config = dict(
    arch='poolformer',
    dataset='photos of plants, animals and fungi (iNaturalist)',
    train_examples=155796,
    image_size=64,
    targets=['order', 'family'],
    dropout=0.05,
    patch_size=[4, 4],
    conv_stem=False,
    depths=[3, 6, 6],
    widths=[48, 96, 192],
    loss='cross_entropy',
    cautious_weight_decay=True,
    weight_decay=0.2,
)
Rows from block 7 of a small image classifier, named by matrix and row number. Rows with one number belong to one neuron. Each number is 500 + 25 x the weight over its row's rms, rounded and kept within 0 to 999. All counts start at 0. Numbers have three digits each. After the name is the row's rms in percent of the matrix's.
Before each neuron's rows are labels from the 100 images, of 14848, where the neuron reaches its highest value: "place" is the part of the image that holds the peak. Only what is clearly more common there than usual is listed. The data: photos of plants, animals and fungi (iNaturalist).
# fc1: MLP up (model.blocks.7.mlp.fc1.weight, 384x96), inputs 0-95
# fc2: MLP down (model.blocks.7.mlp.fc2.weight, 96x384, transposed), outputs 0-95

place: top centre
fc1.246 118:485511505509510475523447518468465498482481502522536512525453499535551509513509467504478484539485503523467483530527499501487524483513507483463535510525481512463516506504489531535510485483541505466487529526526492475520498496483537487499506514489434491496505464495482535523446520525541447537
fc2.246 105:504504497535552479515485543494500513493544482474533486502487503540495495507476453479465504522501543508497483492528508504504490530446446485504489480531491513525544475491532564505533492495516506524462454499477515505471522455472536497505512505519483499452518478503553500462479477477493492505

place: centre
fc1.267 101:471492489513490489502506481477506512465478456528486508529501510486475522534483465514499493490457443458439500502528536511500511493532523517533472486522503450495475516511473475524492464527457513476509470479486526515504505464518499519497498545497502521575530444499521540487510522508501497518
fc2.267 091:465558497525489544512504488442503482524503537489442520483515451519493525494506500507502535490463501509476450537489519463530448511512474526491550505481465480477499493478512544458465512509498512487506509478507484545518494471502504519465504517500511491485505544492530474494481479549501497495

place: bottom left
fc1.293 097:507519497489504499472515523551522480486499479462463484522486552489518501499419465460494511498455516486504465483456503488484520516518473482466470497466511504506468485489500501521565523549515501522485505493533478543513509493478492501526505530497505513498542508449479492493525456509461524494
fc2.293 084:519505502492523512489469506502504479511491511503461521517510496502567490526500486483488493493486522475532513500505479499487512502492532555517476465529523535503506501490505577544478576506522481548567483509497501505488538488493516529535508526454494466527500495494517539490492522453502515517

place: middle right
fc1.233 092:486506501508500513561517519476519486537513519526473526507454550495491512496534527497528521479504489504478497499504519506518490526473481485509535536434473507449521510444474488501503512529517523503522483474521499511518523495491516456461468534509526506568515488479546513492462514510490453501
fc2.233 100:497490476527494467490530491504506510488493462505533467536475514498507499533507454525512479502494497490395497460447498518483501513477485500510530525505492516493469497489536442548495511502507521497510504499495496500539467525507467518500497478465498498488520533449505513488446521531539520482

place: bottom centre
fc1.278 096:535483529467520488495513538521491516492514454452442505539496475484483479478514485508495499462495520482486462452533492528543495535483506507477494485453515518533471512498525505462510480515508515527479491485491464527519473479465526483515522494546469432514547497504528521513502529486514487510
fc2.278 114:468496503471508509494484509488448497479500468455491494482493464484534489520517500508505529496514516496498483490512436513495513507441482571512484508456500476491505459541542536468535526490500493529524496486487477547488522481513506497525478488524506482459531511450534531468489496470532468504

place: top centre
fc1.303 100:504510519474490513513497479522509466453518532488522493479516531519483508477504480467484469542456496500488515520525481485495491469498523488504508520494464504470520450527479492509467480449475465515514496501514521508500503562473452500524487465492495527511471526531500531532515569488542486560
fc2.303 087:490491561526481513497513503504480482487490504478490515505511519476505524534519496513495497512471459501491454484478478495535547449492513570514478483460477515527517527544499480485493522481516532541522537488498529525479527557460443529511482476510497490519475521503490476514458526490479493475

place: bottom right
fc1.356 094:524514497519494541530528492532499477520518538469474510518511436490476513475493568494532521539518473459492510495470448517514464508468547476499494515465484504494479509495529510499559454513525518548517513503506482539510482519478509467497475505518487469511530488507517499474486504509467471520
fc2.356 097:481479494479479508469513500492484492525503526513472502505517478512500480470503476495498501514494570437589504517508514540484512503479498503509493537525487547502458530517521532481506505511518495484513467514490489505489497466531529501468508513491518456521512519485528512417455483506538516492

place: bottom left
fc1.46 112:497481475477481495510526509484508513508496486489473458510528513469474523508477528453484523509524493502496477459445494521521519527507500481435482533449481486483505504507516510512531485543547519523476484521476454534530463489503495470496496533460501491538581491514518482502526482509499472492
fc2.46 111:468484460512522496475510477496514471509497499496479491507506486524504506520486519518499511488552531450618511485544500503506514505469511479506480456531508499488451539544533515491489508521486500491501493484526498471518485512472533523528519485501492458486502487505472511455476505473500548494

place: centre
fc1.33 097:527466455497498449501502475528518508454478528488481500520492514446538519480478489502514551474486479506489529454515483456514516470463504516495499517482490538518486502497479459464511522498544522506512521492516485468490534513535485484466455448526495489489499528516534545513471507507491461477
fc2.33 105:469497470505505445503514478566505503474513492489472483529472458489490480480442480481530498494501509478452488494550515514516473522498520481539513518519501509540525503492450478498484445503531479524489507562478522470520504499456534465509514518507483499505493514530481502542535477505513498490

place: middle right
fc1.162 095:434487487490488513558532496548519523491494496507511472500486485518488536504483486453518512512509502483503462503489510499546523545496466488489493532508487480465485518494482544510536478555531549453472473505494458486490507462481477467492522510477470481511520448475498463491504513521496475516
fc2.162 100:475470501519491486516512445504522463494547488471489525479510506510499505503483499509504512503503469480652494520490517487492488491511511471495499533518498496486470523514534486518482533511490500521488481469494505488510490481496508488502580505494492478504524511516511531499532493489510519514

place: bottom left; middle left
fc1.232 102:502508532481507517499517528481516451471531510491518518533450531514520471516505468495520567503530539496510506490507450491489519458521497524489491462521463530498480515503496552509510539497574500532508486509513470522481494512502461482502521456462455493496503537502481495509466473503495519521
fc2.232 088:519515512507507512527497485471482477480482519463484559473506539447521468508499526484521532504528515481482451483524490503538516427492478498503533456501481503458498453491495532570461527480525525505493473518528503511499495472467496490495457487481507526465510512493530508501489500486534504496

place: top centre
fc1.357 106:489488526483475476511493513518482491532467511459509514520510527477472495489549465496522463499520470499464473511503439534534489475482528514499496502500498479504471469487457504467464512488516464482502551559541495477512491492470454501480466533506490518518465489530464510536500524532516532467
fc2.357 095:507480527522508495470482510520493513492494433504475498516496528448477536529514533511498488505469540516421523446488529482503503482510525520484486485529474513526557487527495501526515510526505468497461507492536517489469540481496504503519503486539535500497492539510509458511471544503516512461

place: top centre
fc1.371 095:548524504476504452526477506485451471488488536506502468490504497492513502492508461448480498501499505531533463520503497544502481480516511532532445507467449501492484501508481507451495473491515519484512540535533495498502493515508510513465515456496496481491503557481465474548540535515519494536
fc2.371 087:551515493491501514507501527494510539467512491493466506473504534471477532529494503478464519507468550492408511466504486485497511491497497549493507455446469489533510462524481519471497502521467486495510482506468510477521521497479509492498477481547486531474528456503495505483521505502536477461

place: bottom centre
fc1.115 108:511488512505495512450491513526532512523529505497473461450536471500489514528511515462492502494499522436530519440482478497487503494436503492507475480456501501482493499517545514478500525572516501508530519526474481506528481481484497480535525464489509489478503520511542482479483517512475549515
fc2.115 105:491472495488487491496498569527496498514497534509457508471527505492518474506517474483462512481535523481618444463498492542485506506499509447501452490504533523473524493503540507465493502491501497497501496517516492512483491533485516507507506527500498452481516509517507491469482535508486491482

place: bottom centre
fc1.330 091:515536455451515458509506492514474528562494469512504468541455469523514493502499476532505523498503498509477491498419503562509512530491484480518485481510467476517458496498500520482520481532507540538472526490527465477489469479491531493538497471521503484478501499513495464511494500499526516477
fc2.330 111:499507501455518524479539451498523502510490491520497515497502500503529483536511496542477479475483467519620506492511496471479515487513504448490509517500476499531491518492516511497511527509489519532448504461479479503521489520479495491499540534516516474499527519490465495555505468486514534474

place: centre
fc1.79 108:489494522515516482495541522516513439457448528502547512470536530501536493508498519502495519531468522475446499463520488488500504495498460515483492486528507474512505511526468469486492525473511481533517518499453500513528520523475476504487508534499496454454510504535509519507457515492516531434
fc2.79 109:474488512497521487518477499466489514512477467512546499541520496491522491500519473503515490502476483509549506507505457494494501487514516486485480490501496483475523490540476470455509511519515496503472479501474521519522469521477456482499496558515511548495498451540428463553423516492491519511

place: top centre
fc1.176 105:485546510515488505501478473494511491504470560543558522519478465488537487491547469537485484512492467492503499479543469483502456489511497543534475489519510471491519476480503490512493509532492515501542495528517537463469533517480544478471479484516463535505485504480500545480464498531491519522
fc2.176 096:517510462463489507527512502499515467492517523487536501464537520533488496514499466547508514520532494493490496528538511495517460495476487510501524505580480584503468539483527516490517484489510535496496468509543492478540529476431476505537504493496487507503494511516481515483488491511497541498

place: bottom centre
fc1.219 093:516485492511484479472506536528522471533498496486499511493508479479490530542489501511524532527465512481465506496481503514516505504482499528495429503480496488527475544513493461511526447508548564518458519456552493492493518470465476506514486491524523457497499504519513473457456484503478461500
fc2.219 088:512508496522516481443489523532536493509475489455493496470441498503541498491480467519533520501509502461407530510514495467494531481524505522509445542510521503492498513490532537492504500506489501494528556476516468504466506478492496516515504499527461484488505526509473499473485510510555506497

place: centre
fc1.175 093:458493504515476449508449537523519481480452521463496493439534539522468473473488512495447527507474524478487484491495538529492491478501525554475479546506503539480545492501471466505500501493503519523496531526475490478493520512504486485488494461477509458520492535518507494511509509473512495538
fc2.175 090:524487492471521520525480490518512499479467515503447470553538502486513482504534516561498495507503509498533553509480491493523491511527483454512495509498488460507521521523465481469517502518458488461461484503468438517517503507501490462497495531468525513548543461517489498508461517515507454500

place: bottom centre
fc1.286 091:522473506470482473476460496505446535489470548501490484537481493524547531523477529449499533476477530468489512496495495485508530507507507542529503515509512508462497529490475488482533492532508488514510490491544457526488510505507510462512480494467527484535485515439481450486500521527512549488
fc2.286 086:466481475542489539472498483511510441499540491521502483499444480487519553499510480522497507445490492498479519478525543459518518502515495520498511515452507514511447506459492512507509484490539504502490507505474449488538520499504450503494443491475533522497482496506526504487510522452512463484

place: centre
fc1.236 097:488561541480490460502514511538485508513494484480531529494495498509552457524472495488490497480504544528489474535479507474531507509502491502514476480498419493514513520462497479484499527482538508488496459537540517496518514506505528485466495510515452545512505508491495496575488478535504498512
fc2.236 091:480515483511492506502511518500523532482513488515499484521507495532508507504510501498499488496509535492342526515537516526507463466504492521517537507548486527516488470473536488507489509483518536492473483492492499494518486507469495512510496488492491513493523491518488534488507496535508541537

place: top centre
fc1.3 096:522508506477467505544491472455451455454478523474521530525499482459532506493496469495489500460481477461505478494522522484497503484467495534482497490507481537516547496512532504485506486495500498514498501497556479491485523511550475525505472498516534436480511506517491521454472509519530454536
fc2.3 109:530515490529491505511478498513456540481466507458498472510496516457497508439526493544524517530505523499462488512471537504548505494545474487487510517495505520525490520468488527488487498540493490512457460517507457485516480500503435473490438497500479529528480509536504455492519514509487476482

place: centre
fc1.67 095:490513472527496503478498534492490513512476483521519538480481490540526454559501523529470538513480532469458457502465494515508497512510517504535515472510490539502441499461468457469453491514496491477536489485492512464495542521497528524474510520455511485494477485496546508477521487469489526512
fc2.67 101:470468480483457535548515536497511513468485546541517483471481501539535519534496492480467504514502500506431562486495530507501525487494515534489520514517511510474501526474521511492492512486504500458513461478479523502497541477498490548527490534466520530514500474493518470482471484505506553517

place: middle right
fc1.71 111:493479516496454505518499509448467502486511511513464483526476488495518506501499480467516533489485486491507537541499483523475523449485497522477479543552491531466544496457476485472471493501508513474555436471508499470524505471510482471507497490472487513530522500484508520489452476547528519478
fc2.71 096:476470549553478499538496526517489514519516496517466531497522484518473536495491516523517528553491499515483494474476507543496510471494450523484503486457477494509540502489526522489543490532490486530527481482469508521536504472464448468479525502508475510469468486522527464462501488520463509536

place: middle right
fc1.264 098:532527505537533461510484502478454511488481532545462482546465480540519514486450494487532519507493494479478533476513531505514575485503510554511522517473475512471483510497490485476535476480543560509498490469540493507506531505492512486471513488504473463504510509526505487486528504504473500509
fc2.264 115:494525478557513466492508499530501525517529517481537508536474478483476523461497486531554445529489490522498478503501567502485504517464481483538480535499494500526455498496493492501513507515528505545464504552511530510521496486502470486508532525473458506510510517508502519551505538458505471507

place: top centre
fc1.349 101:487456515546482535523487492498493483478491434510530500504472511472510491512498494495528515482472498508517480516499519484511471518517491521433507496480485517490511466474514451503523490451497502488486544550469533505477537476493516505522452497459493541465529544485500535482506507543543501516
fc2.349 116:504478498519504496501504518493486523494508509521513480511477507513483476470476506474480488534477486487350491479503494480528507514509495547477514541490482529514522509486452465490511503473488548455463505506509530513508504494535514502535513508499490527503497490509513492488522493545511492514

place: bottom centre
fc1.128 103:508533474477519518460475535487518524516522480478501488549472492503509509541497507510517552479496515481484470459465526480502487484481510484478441491487475485476441490503505512490521517519549496548489516538535542498529507491476540479517481509509491495561525484489524469476497460489478466519
fc2.128 092:558513494515518482478504574500517472513551492537498493542509485486507540479536521472483500533492546468492494481496445475472535490490492518483524466517490499499489511516491516491492449526480470522508499525529441514434504511497467484505509517492523481497474484509518491476467522498465491519