Weights of a small image classifier: depths [3, 6, 6], 9200 steps.
Rows from block 8 of a small image classifier, named by matrix and row number. Rows with one number belong to one neuron. Each number is 50 + 12 x the weight over its row's rms, rounded and kept within 0 to 99. All counts start at 0. After the name is the row's rms in percent of the matrix's.
After each neuron's rows are labels from the 100 images, of 14848, where the neuron reaches its highest value: "top examples" is what is common among them; "peak at" is the part of the image that holds the peak. Only what is clearly more common there than usual is listed. The data: photos of plants, animals and fungi (iNaturalist).
# fc1: MLP up (model.blocks.8.mlp.fc1.weight, 384x96), inputs 0-95
# fc2: MLP down (model.blocks.8.mlp.fc2.weight, 96x384, transposed), outputs 0-95

fc1.56 097:83 70 48 37 66 27 55 42 57 44 47 70 36 59 31 48 40 64 52 52 61 50 60 48 54 58 47 53 39 52 50 54 40 29 33 59 47 45 67 40 73 47 56 61 57 50 56 46 71 66 38 54 50 47 67 64 34 50 24 40 43 51 63 43 50 61 61 46 75 40 37 47 61 55 49 39 63 37 38 62 24 42 53 52 51 38 63 30 66 49 49 40 50 52 24 50
fc2.56 100:62 48 64 36 49 53 22 55 66 36 44 51 66 78 54 43 51 40 46 66 33 42 52 53 72 36 46 45 49 56 58 58 48 60 19 37 56 71 44 62 41 44 50 51 68 49 47 21 53 52 55 45 59 38 30 44 70 54 58 37 44 59 48 26 47 52 49 56 56 63 47 41 39 37 48 61 60 62 58 66 40 67 58 46 64 58 43 77 62 76 48 50 45 34 57 52
top examples: order Accipitriformes
peak at: centre

fc1.246 093:32 40 38 45 36 24 51 33 47 60 64 44 57 53 41 34 77 66 48 42 55 54 56 58 51 56 32 47 30 34 40 41 43 52 49 48 44 53 48 54 50 55 65 51 46 52 67 30 65 60 38 24 48 41 14 49 42 36 38 51 61 56 74 53 46 45 65 70 60 37 42 49 43 48 48 59 50 69 48 52 65 39 53 66 72 56 55 55 44 35 35 34 57 47 45 76
fc2.246 114:65 58 47 55 61 58 49 31 69 40 64 51 49 59 59 23 39 44 49 66 39 45 48 72 46 53 46 41 72 56 50 61 67 57 00 51 33 46 52 47 59 64 51 46 50 66 51 52 54 45 49 69 49 42 54 52 61 54 65 47 60 54 46 47 26 28 44 45 44 33 66 48 42 56 43 40 43 51 44 42 54 49 52 30 60 39 36 44 53 55 37 46 43 45 40 42
top examples: class Aves
peak at: centre

fc1.217 092:47 42 30 59 58 46 59 40 46 47 37 67 58 38 38 36 72 45 58 31 54 67 26 54 44 35 48 66 62 26 54 45 57 50 45 51 69 72 73 59 41 50 45 71 60 57 41 35 57 66 58 59 34 50 50 50 47 49 28 46 40 39 39 63 35 26 65 41 36 42 29 50 52 59 45 39 64 46 40 57 34 44 23 57 49 59 69 47 56 36 36 45 50 63 44 49
fc2.217 099:34 34 54 51 56 34 55 60 36 46 66 65 50 62 77 51 46 39 75 42 63 47 43 48 50 43 49 45 40 48 44 47 36 35 64 58 76 53 25 55 47 29 67 62 67 23 65 36 80 59 41 42 52 64 37 59 72 41 52 41 53 46 42 55 56 43 39 46 68 32 49 54 40 55 36 67 61 50 65 34 48 54 46 48 42 41 46 67 48 57 59 41 32 39 53 45
top examples: phylum Arthropoda; class Insecta
peak at: centre

fc1.5 088:56 65 31 48 56 50 60 59 52 38 32 41 72 53 38 55 67 66 78 48 62 53 55 63 57 64 24 76 53 27 50 51 38 48 46 40 42 61 54 67 54 46 40 63 47 41 49 49 40 62 48 52 31 29 30 49 48 31 54 37 35 72 52 44 31 64 52 62 36 44 39 57 42 57 56 43 65 49 53 64 47 58 48 59 74 51 33 64 34 44 42 52 53 74 62 50
fc2.5 091:56 47 52 69 37 66 17 67 28 51 40 27 37 30 65 58 39 30 53 52 38 45 55 46 42 42 54 42 60 38 51 56 40 48 49 54 38 60 56 36 39 59 59 73 63 30 46 33 53 44 49 30 34 28 56 64 48 50 47 55 65 28 49 48 42 55 56 45 61 39 47 63 43 48 36 57 67 74 61 55 60 60 34 60 36 53 62 34 61 63 48 57 51 54 70 68
top examples: phylum Arthropoda; class Insecta; order Lepidoptera
peak at: centre

fc1.81 079:50 69 42 53 52 66 54 29 48 50 40 53 70 50 57 47 70 30 64 46 54 57 74 54 53 49 49 50 62 58 47 29 55 25 39 37 60 45 29 51 42 59 48 61 52 56 47 57 38 60 48 51 51 58 44 54 56 48 38 70 39 47 74 42 64 41 38 43 66 33 36 60 41 41 27 76 31 42 65 59 71 56 40 69 55 66 51 32 66 44 68 49 61 58 31 56
fc2.81 097:43 67 46 32 60 51 43 51 52 45 57 55 54 46 40 49 43 30 53 49 28 55 60 52 63 50 53 49 49 54 46 51 55 43 00 45 52 46 46 55 40 40 55 46 53 70 58 67 47 36 39 45 48 51 50 35 69 54 44 63 46 54 62 54 77 40 57 49 25 44 44 59 60 47 55 42 64 61 46 70 53 35 51 27 54 50 44 55 57 52 42 50 46 57 31 46
top examples: phylum Chordata; class Aves; order Passeriformes
peak at: centre

fc1.326 109:49 44 56 66 49 55 52 49 33 54 41 57 37 38 37 48 44 40 52 37 50 39 66 30 35 58 41 54 49 51 62 44 52 41 42 57 69 67 61 58 58 49 52 56 71 74 79 65 43 61 38 47 16 47 69 62 66 46 68 57 60 49 57 54 43 28 54 52 65 24 47 23 46 56 47 46 51 39 49 35 51 23 42 51 57 54 67 52 55 60 46 43 66 65 70 55
fc2.326 104:41 60 43 47 57 56 62 50 37 51 67 63 40 66 48 42 47 37 79 48 49 55 37 52 39 46 45 57 46 54 67 55 43 62 49 36 65 48 53 56 53 41 49 74 34 32 53 37 74 46 45 44 43 45 48 49 58 43 61 40 32 53 43 76 42 20 60 65 58 64 32 58 33 36 55 53 51 36 65 32 27 56 53 59 37 53 37 31 20 71 56 51 47 64 55 55
top examples: order Accipitriformes; family: Accipitridae
peak at: centre

fc1.315 080:48 62 43 56 62 57 30 52 60 54 25 61 44 41 70 54 58 51 60 50 50 37 42 72 66 43 60 61 52 42 51 55 50 30 47 59 72 41 43 56 31 53 44 70 46 45 21 49 52 59 45 50 42 63 39 40 39 49 52 53 69 29 49 55 44 47 49 51 60 63 50 45 80 53 51 51 42 55 13 45 54 56 32 33 46 62 60 47 77 55 34 61 63 50 24 61
fc2.315 091:41 53 54 38 76 44 56 58 53 30 54 54 54 54 59 32 69 50 66 43 49 65 45 47 47 36 44 59 56 31 52 58 46 44 00 42 45 43 53 40 58 69 71 43 52 62 62 53 48 53 60 44 60 59 45 56 41 54 44 50 53 41 51 49 49 60 44 51 47 37 42 61 37 62 49 36 58 37 61 40 46 56 61 50 58 61 57 62 61 43 65 45 49 48 29 50
top examples: order Passeriformes
peak at: centre

fc1.208 096:57 67 56 64 47 49 37 39 46 52 43 50 58 41 34 49 67 53 51 46 45 46 56 46 33 73 43 24 66 48 62 47 51 43 27 50 48 55 31 35 49 51 57 49 59 47 43 43 62 19 45 39 42 51 37 74 61 53 39 58 59 38 57 71 48 34 73 54 20 64 62 47 73 56 69 30 39 51 62 68 38 51 47 38 62 55 57 38 56 67 56 44 51 56 32 62
fc2.208 106:63 52 46 60 71 55 33 47 51 43 47 35 60 58 57 52 53 35 50 49 48 40 38 59 53 31 58 50 48 49 55 47 48 21 00 37 36 52 54 49 42 45 47 50 25 36 42 55 38 47 52 37 54 56 44 50 52 51 53 70 66 47 60 56 56 17 51 70 42 68 58 45 64 46 56 47 45 63 64 50 50 56 48 37 51 59 37 50 51 60 60 53 57 61 43 44
top examples: order Passeriformes; family: Parulidae
peak at: centre

fc1.332 097:44 74 60 54 47 37 54 48 29 58 47 67 83 61 42 49 28 34 51 47 42 68 42 41 55 44 33 69 67 67 47 47 59 62 51 43 54 42 66 71 71 61 51 55 50 62 65 61 50 59 37 30 54 42 48 41 49 30 36 60 71 57 49 72 42 43 52 56 45 42 65 58 58 49 37 45 57 60 36 54 51 42 62 50 54 61 39 50 48 34 58 34 76 61 51 26
fc2.332 107:52 35 60 44 39 58 51 19 48 36 68 56 55 28 56 54 73 69 59 46 44 48 45 38 42 59 42 50 42 41 39 51 27 42 00 55 61 63 56 57 58 43 55 53 42 54 55 69 72 51 59 58 55 42 59 55 52 48 47 60 62 40 40 58 40 52 58 52 39 63 51 61 49 58 69 34 53 45 74 35 51 48 38 53 45 40 32 55 52 62 67 29 46 62 44 42
top examples: order Accipitriformes
peak at: bottom centre

fc1.275 114:33 60 43 37 53 39 56 50 42 56 50 36 49 28 32 46 71 55 40 59 54 67 67 29 63 44 48 77 40 65 71 54 58 49 38 27 45 45 48 59 46 44 51 65 30 59 55 34 53 64 41 36 39 52 22 42 66 43 44 63 66 61 69 56 47 53 37 59 62 65 47 43 62 43 41 64 53 81 54 45 68 29 49 55 59 47 57 30 68 50 43 56 56 56 49 46
fc2.275 110:64 65 38 38 55 37 57 61 54 49 71 43 72 27 26 41 62 42 25 61 74 57 53 47 46 38 54 49 62 74 56 53 66 43 16 48 45 58 30 41 58 49 41 62 54 46 42 48 39 47 51 73 48 64 53 46 53 50 27 70 67 49 73 52 42 40 50 50 34 64 42 58 48 58 54 46 44 35 46 68 57 57 64 47 52 36 48 35 48 62 33 43 49 54 52 35
top examples: class Aves
peak at: centre

fc1.165 141:61 27 49 56 52 63 19 26 51 46 41 43 49 52 51 61 44 54 28 70 37 63 52 46 45 63 48 58 32 57 42 37 62 43 31 36 66 62 53 33 50 44 51 41 28 56 48 70 41 35 57 54 56 66 61 40 33 48 53 55 55 48 49 67 44 55 60 38 47 54 43 28 78 66 45 43 33 45 28 61 57 40 52 41 38 66 69 56 59 36 52 50 35 36 33 37
fc2.165 087:67 46 57 41 51 55 56 51 45 43 31 38 30 47 34 33 55 48 63 45 44 65 59 37 45 43 65 55 31 49 42 58 49 33 88 53 70 63 37 45 55 28 55 56 54 63 46 29 54 80 67 55 38 41 66 52 40 39 49 45 44 71 61 53 34 63 46 35 37 42 56 53 49 56 45 24 67 48 30 60 52 61 42 57 76 38 48 52 42 60 60 41 57 55 55 46
top examples: order Passeriformes
peak at: centre

fc1.69 095:37 33 29 62 48 45 76 35 60 36 38 53 66 52 55 52 31 38 56 53 54 51 32 71 41 42 44 62 47 46 74 51 66 55 69 52 48 48 59 44 26 46 45 33 42 60 25 14 68 48 53 47 62 53 55 55 45 32 44 78 43 62 61 56 43 51 54 47 35 55 54 49 54 62 25 41 38 67 52 51 50 42 44 58 55 58 64 42 56 62 58 33 66 49 63 53
fc2.69 100:45 44 45 47 58 63 25 50 63 53 54 49 68 68 36 49 36 46 76 53 48 64 31 73 59 58 50 55 48 51 59 48 68 37 67 69 30 53 49 60 40 52 53 37 35 64 62 36 75 40 51 49 67 51 61 69 66 34 51 66 54 62 51 45 54 57 55 52 70 33 48 38 46 52 31 57 41 39 55 57 62 30 30 32 52 41 47 77 61 43 49 43 34 55 37 43
top examples: order Passeriformes
peak at: middle right

fc1.51 110:28 57 66 37 54 34 40 43 51 47 42 33 47 36 42 47 44 48 52 65 67 48 66 33 28 60 36 44 45 28 47 40 73 45 37 34 38 49 46 38 62 32 49 43 33 52 46 58 55 51 36 30 48 52 41 54 29 43 33 40 72 59 52 62 47 47 56 48 21 47 65 51 48 46 39 49 44 53 49 56 76 42 35 50 64 79 70 48 62 53 58 52 57 69 67 63
fc2.51 123:45 60 63 67 72 49 63 56 34 43 42 73 39 33 44 46 46 51 47 69 50 30 34 71 36 61 48 41 63 23 68 47 35 56 41 38 61 47 40 56 62 50 54 64 39 39 41 57 52 47 29 41 33 64 52 50 35 51 46 56 64 47 54 45 33 25 66 68 35 68 45 60 44 50 40 52 39 50 55 51 61 65 57 63 46 39 46 20 58 73 41 52 49 49 48 68
top examples: order Passeriformes
peak at: centre

fc1.248 093:50 55 63 77 53 61 50 54 47 71 52 28 46 34 56 37 42 50 50 40 70 50 68 60 31 54 34 50 69 50 42 26 57 53 47 31 56 46 61 53 48 57 31 54 54 59 58 53 56 57 33 35 23 26 54 36 41 48 67 72 79 46 55 46 40 50 81 62 47 57 63 70 40 48 53 38 41 51 47 57 60 36 50 48 50 62 35 52 52 60 44 66 51 45 57 59
fc2.248 092:45 69 61 73 53 60 53 54 55 56 57 54 50 34 57 49 48 36 50 64 44 55 42 39 48 46 57 56 63 45 61 53 55 41 00 34 38 58 55 46 49 40 40 57 40 64 45 63 40 42 44 59 34 40 43 53 40 57 81 43 66 50 64 62 54 48 51 46 49 48 64 36 54 40 67 41 52 56 39 21 52 41 42 52 23 43 27 63 59 60 37 51 37 65 56 68
top examples: order Accipitriformes; family: Accipitridae
peak at: centre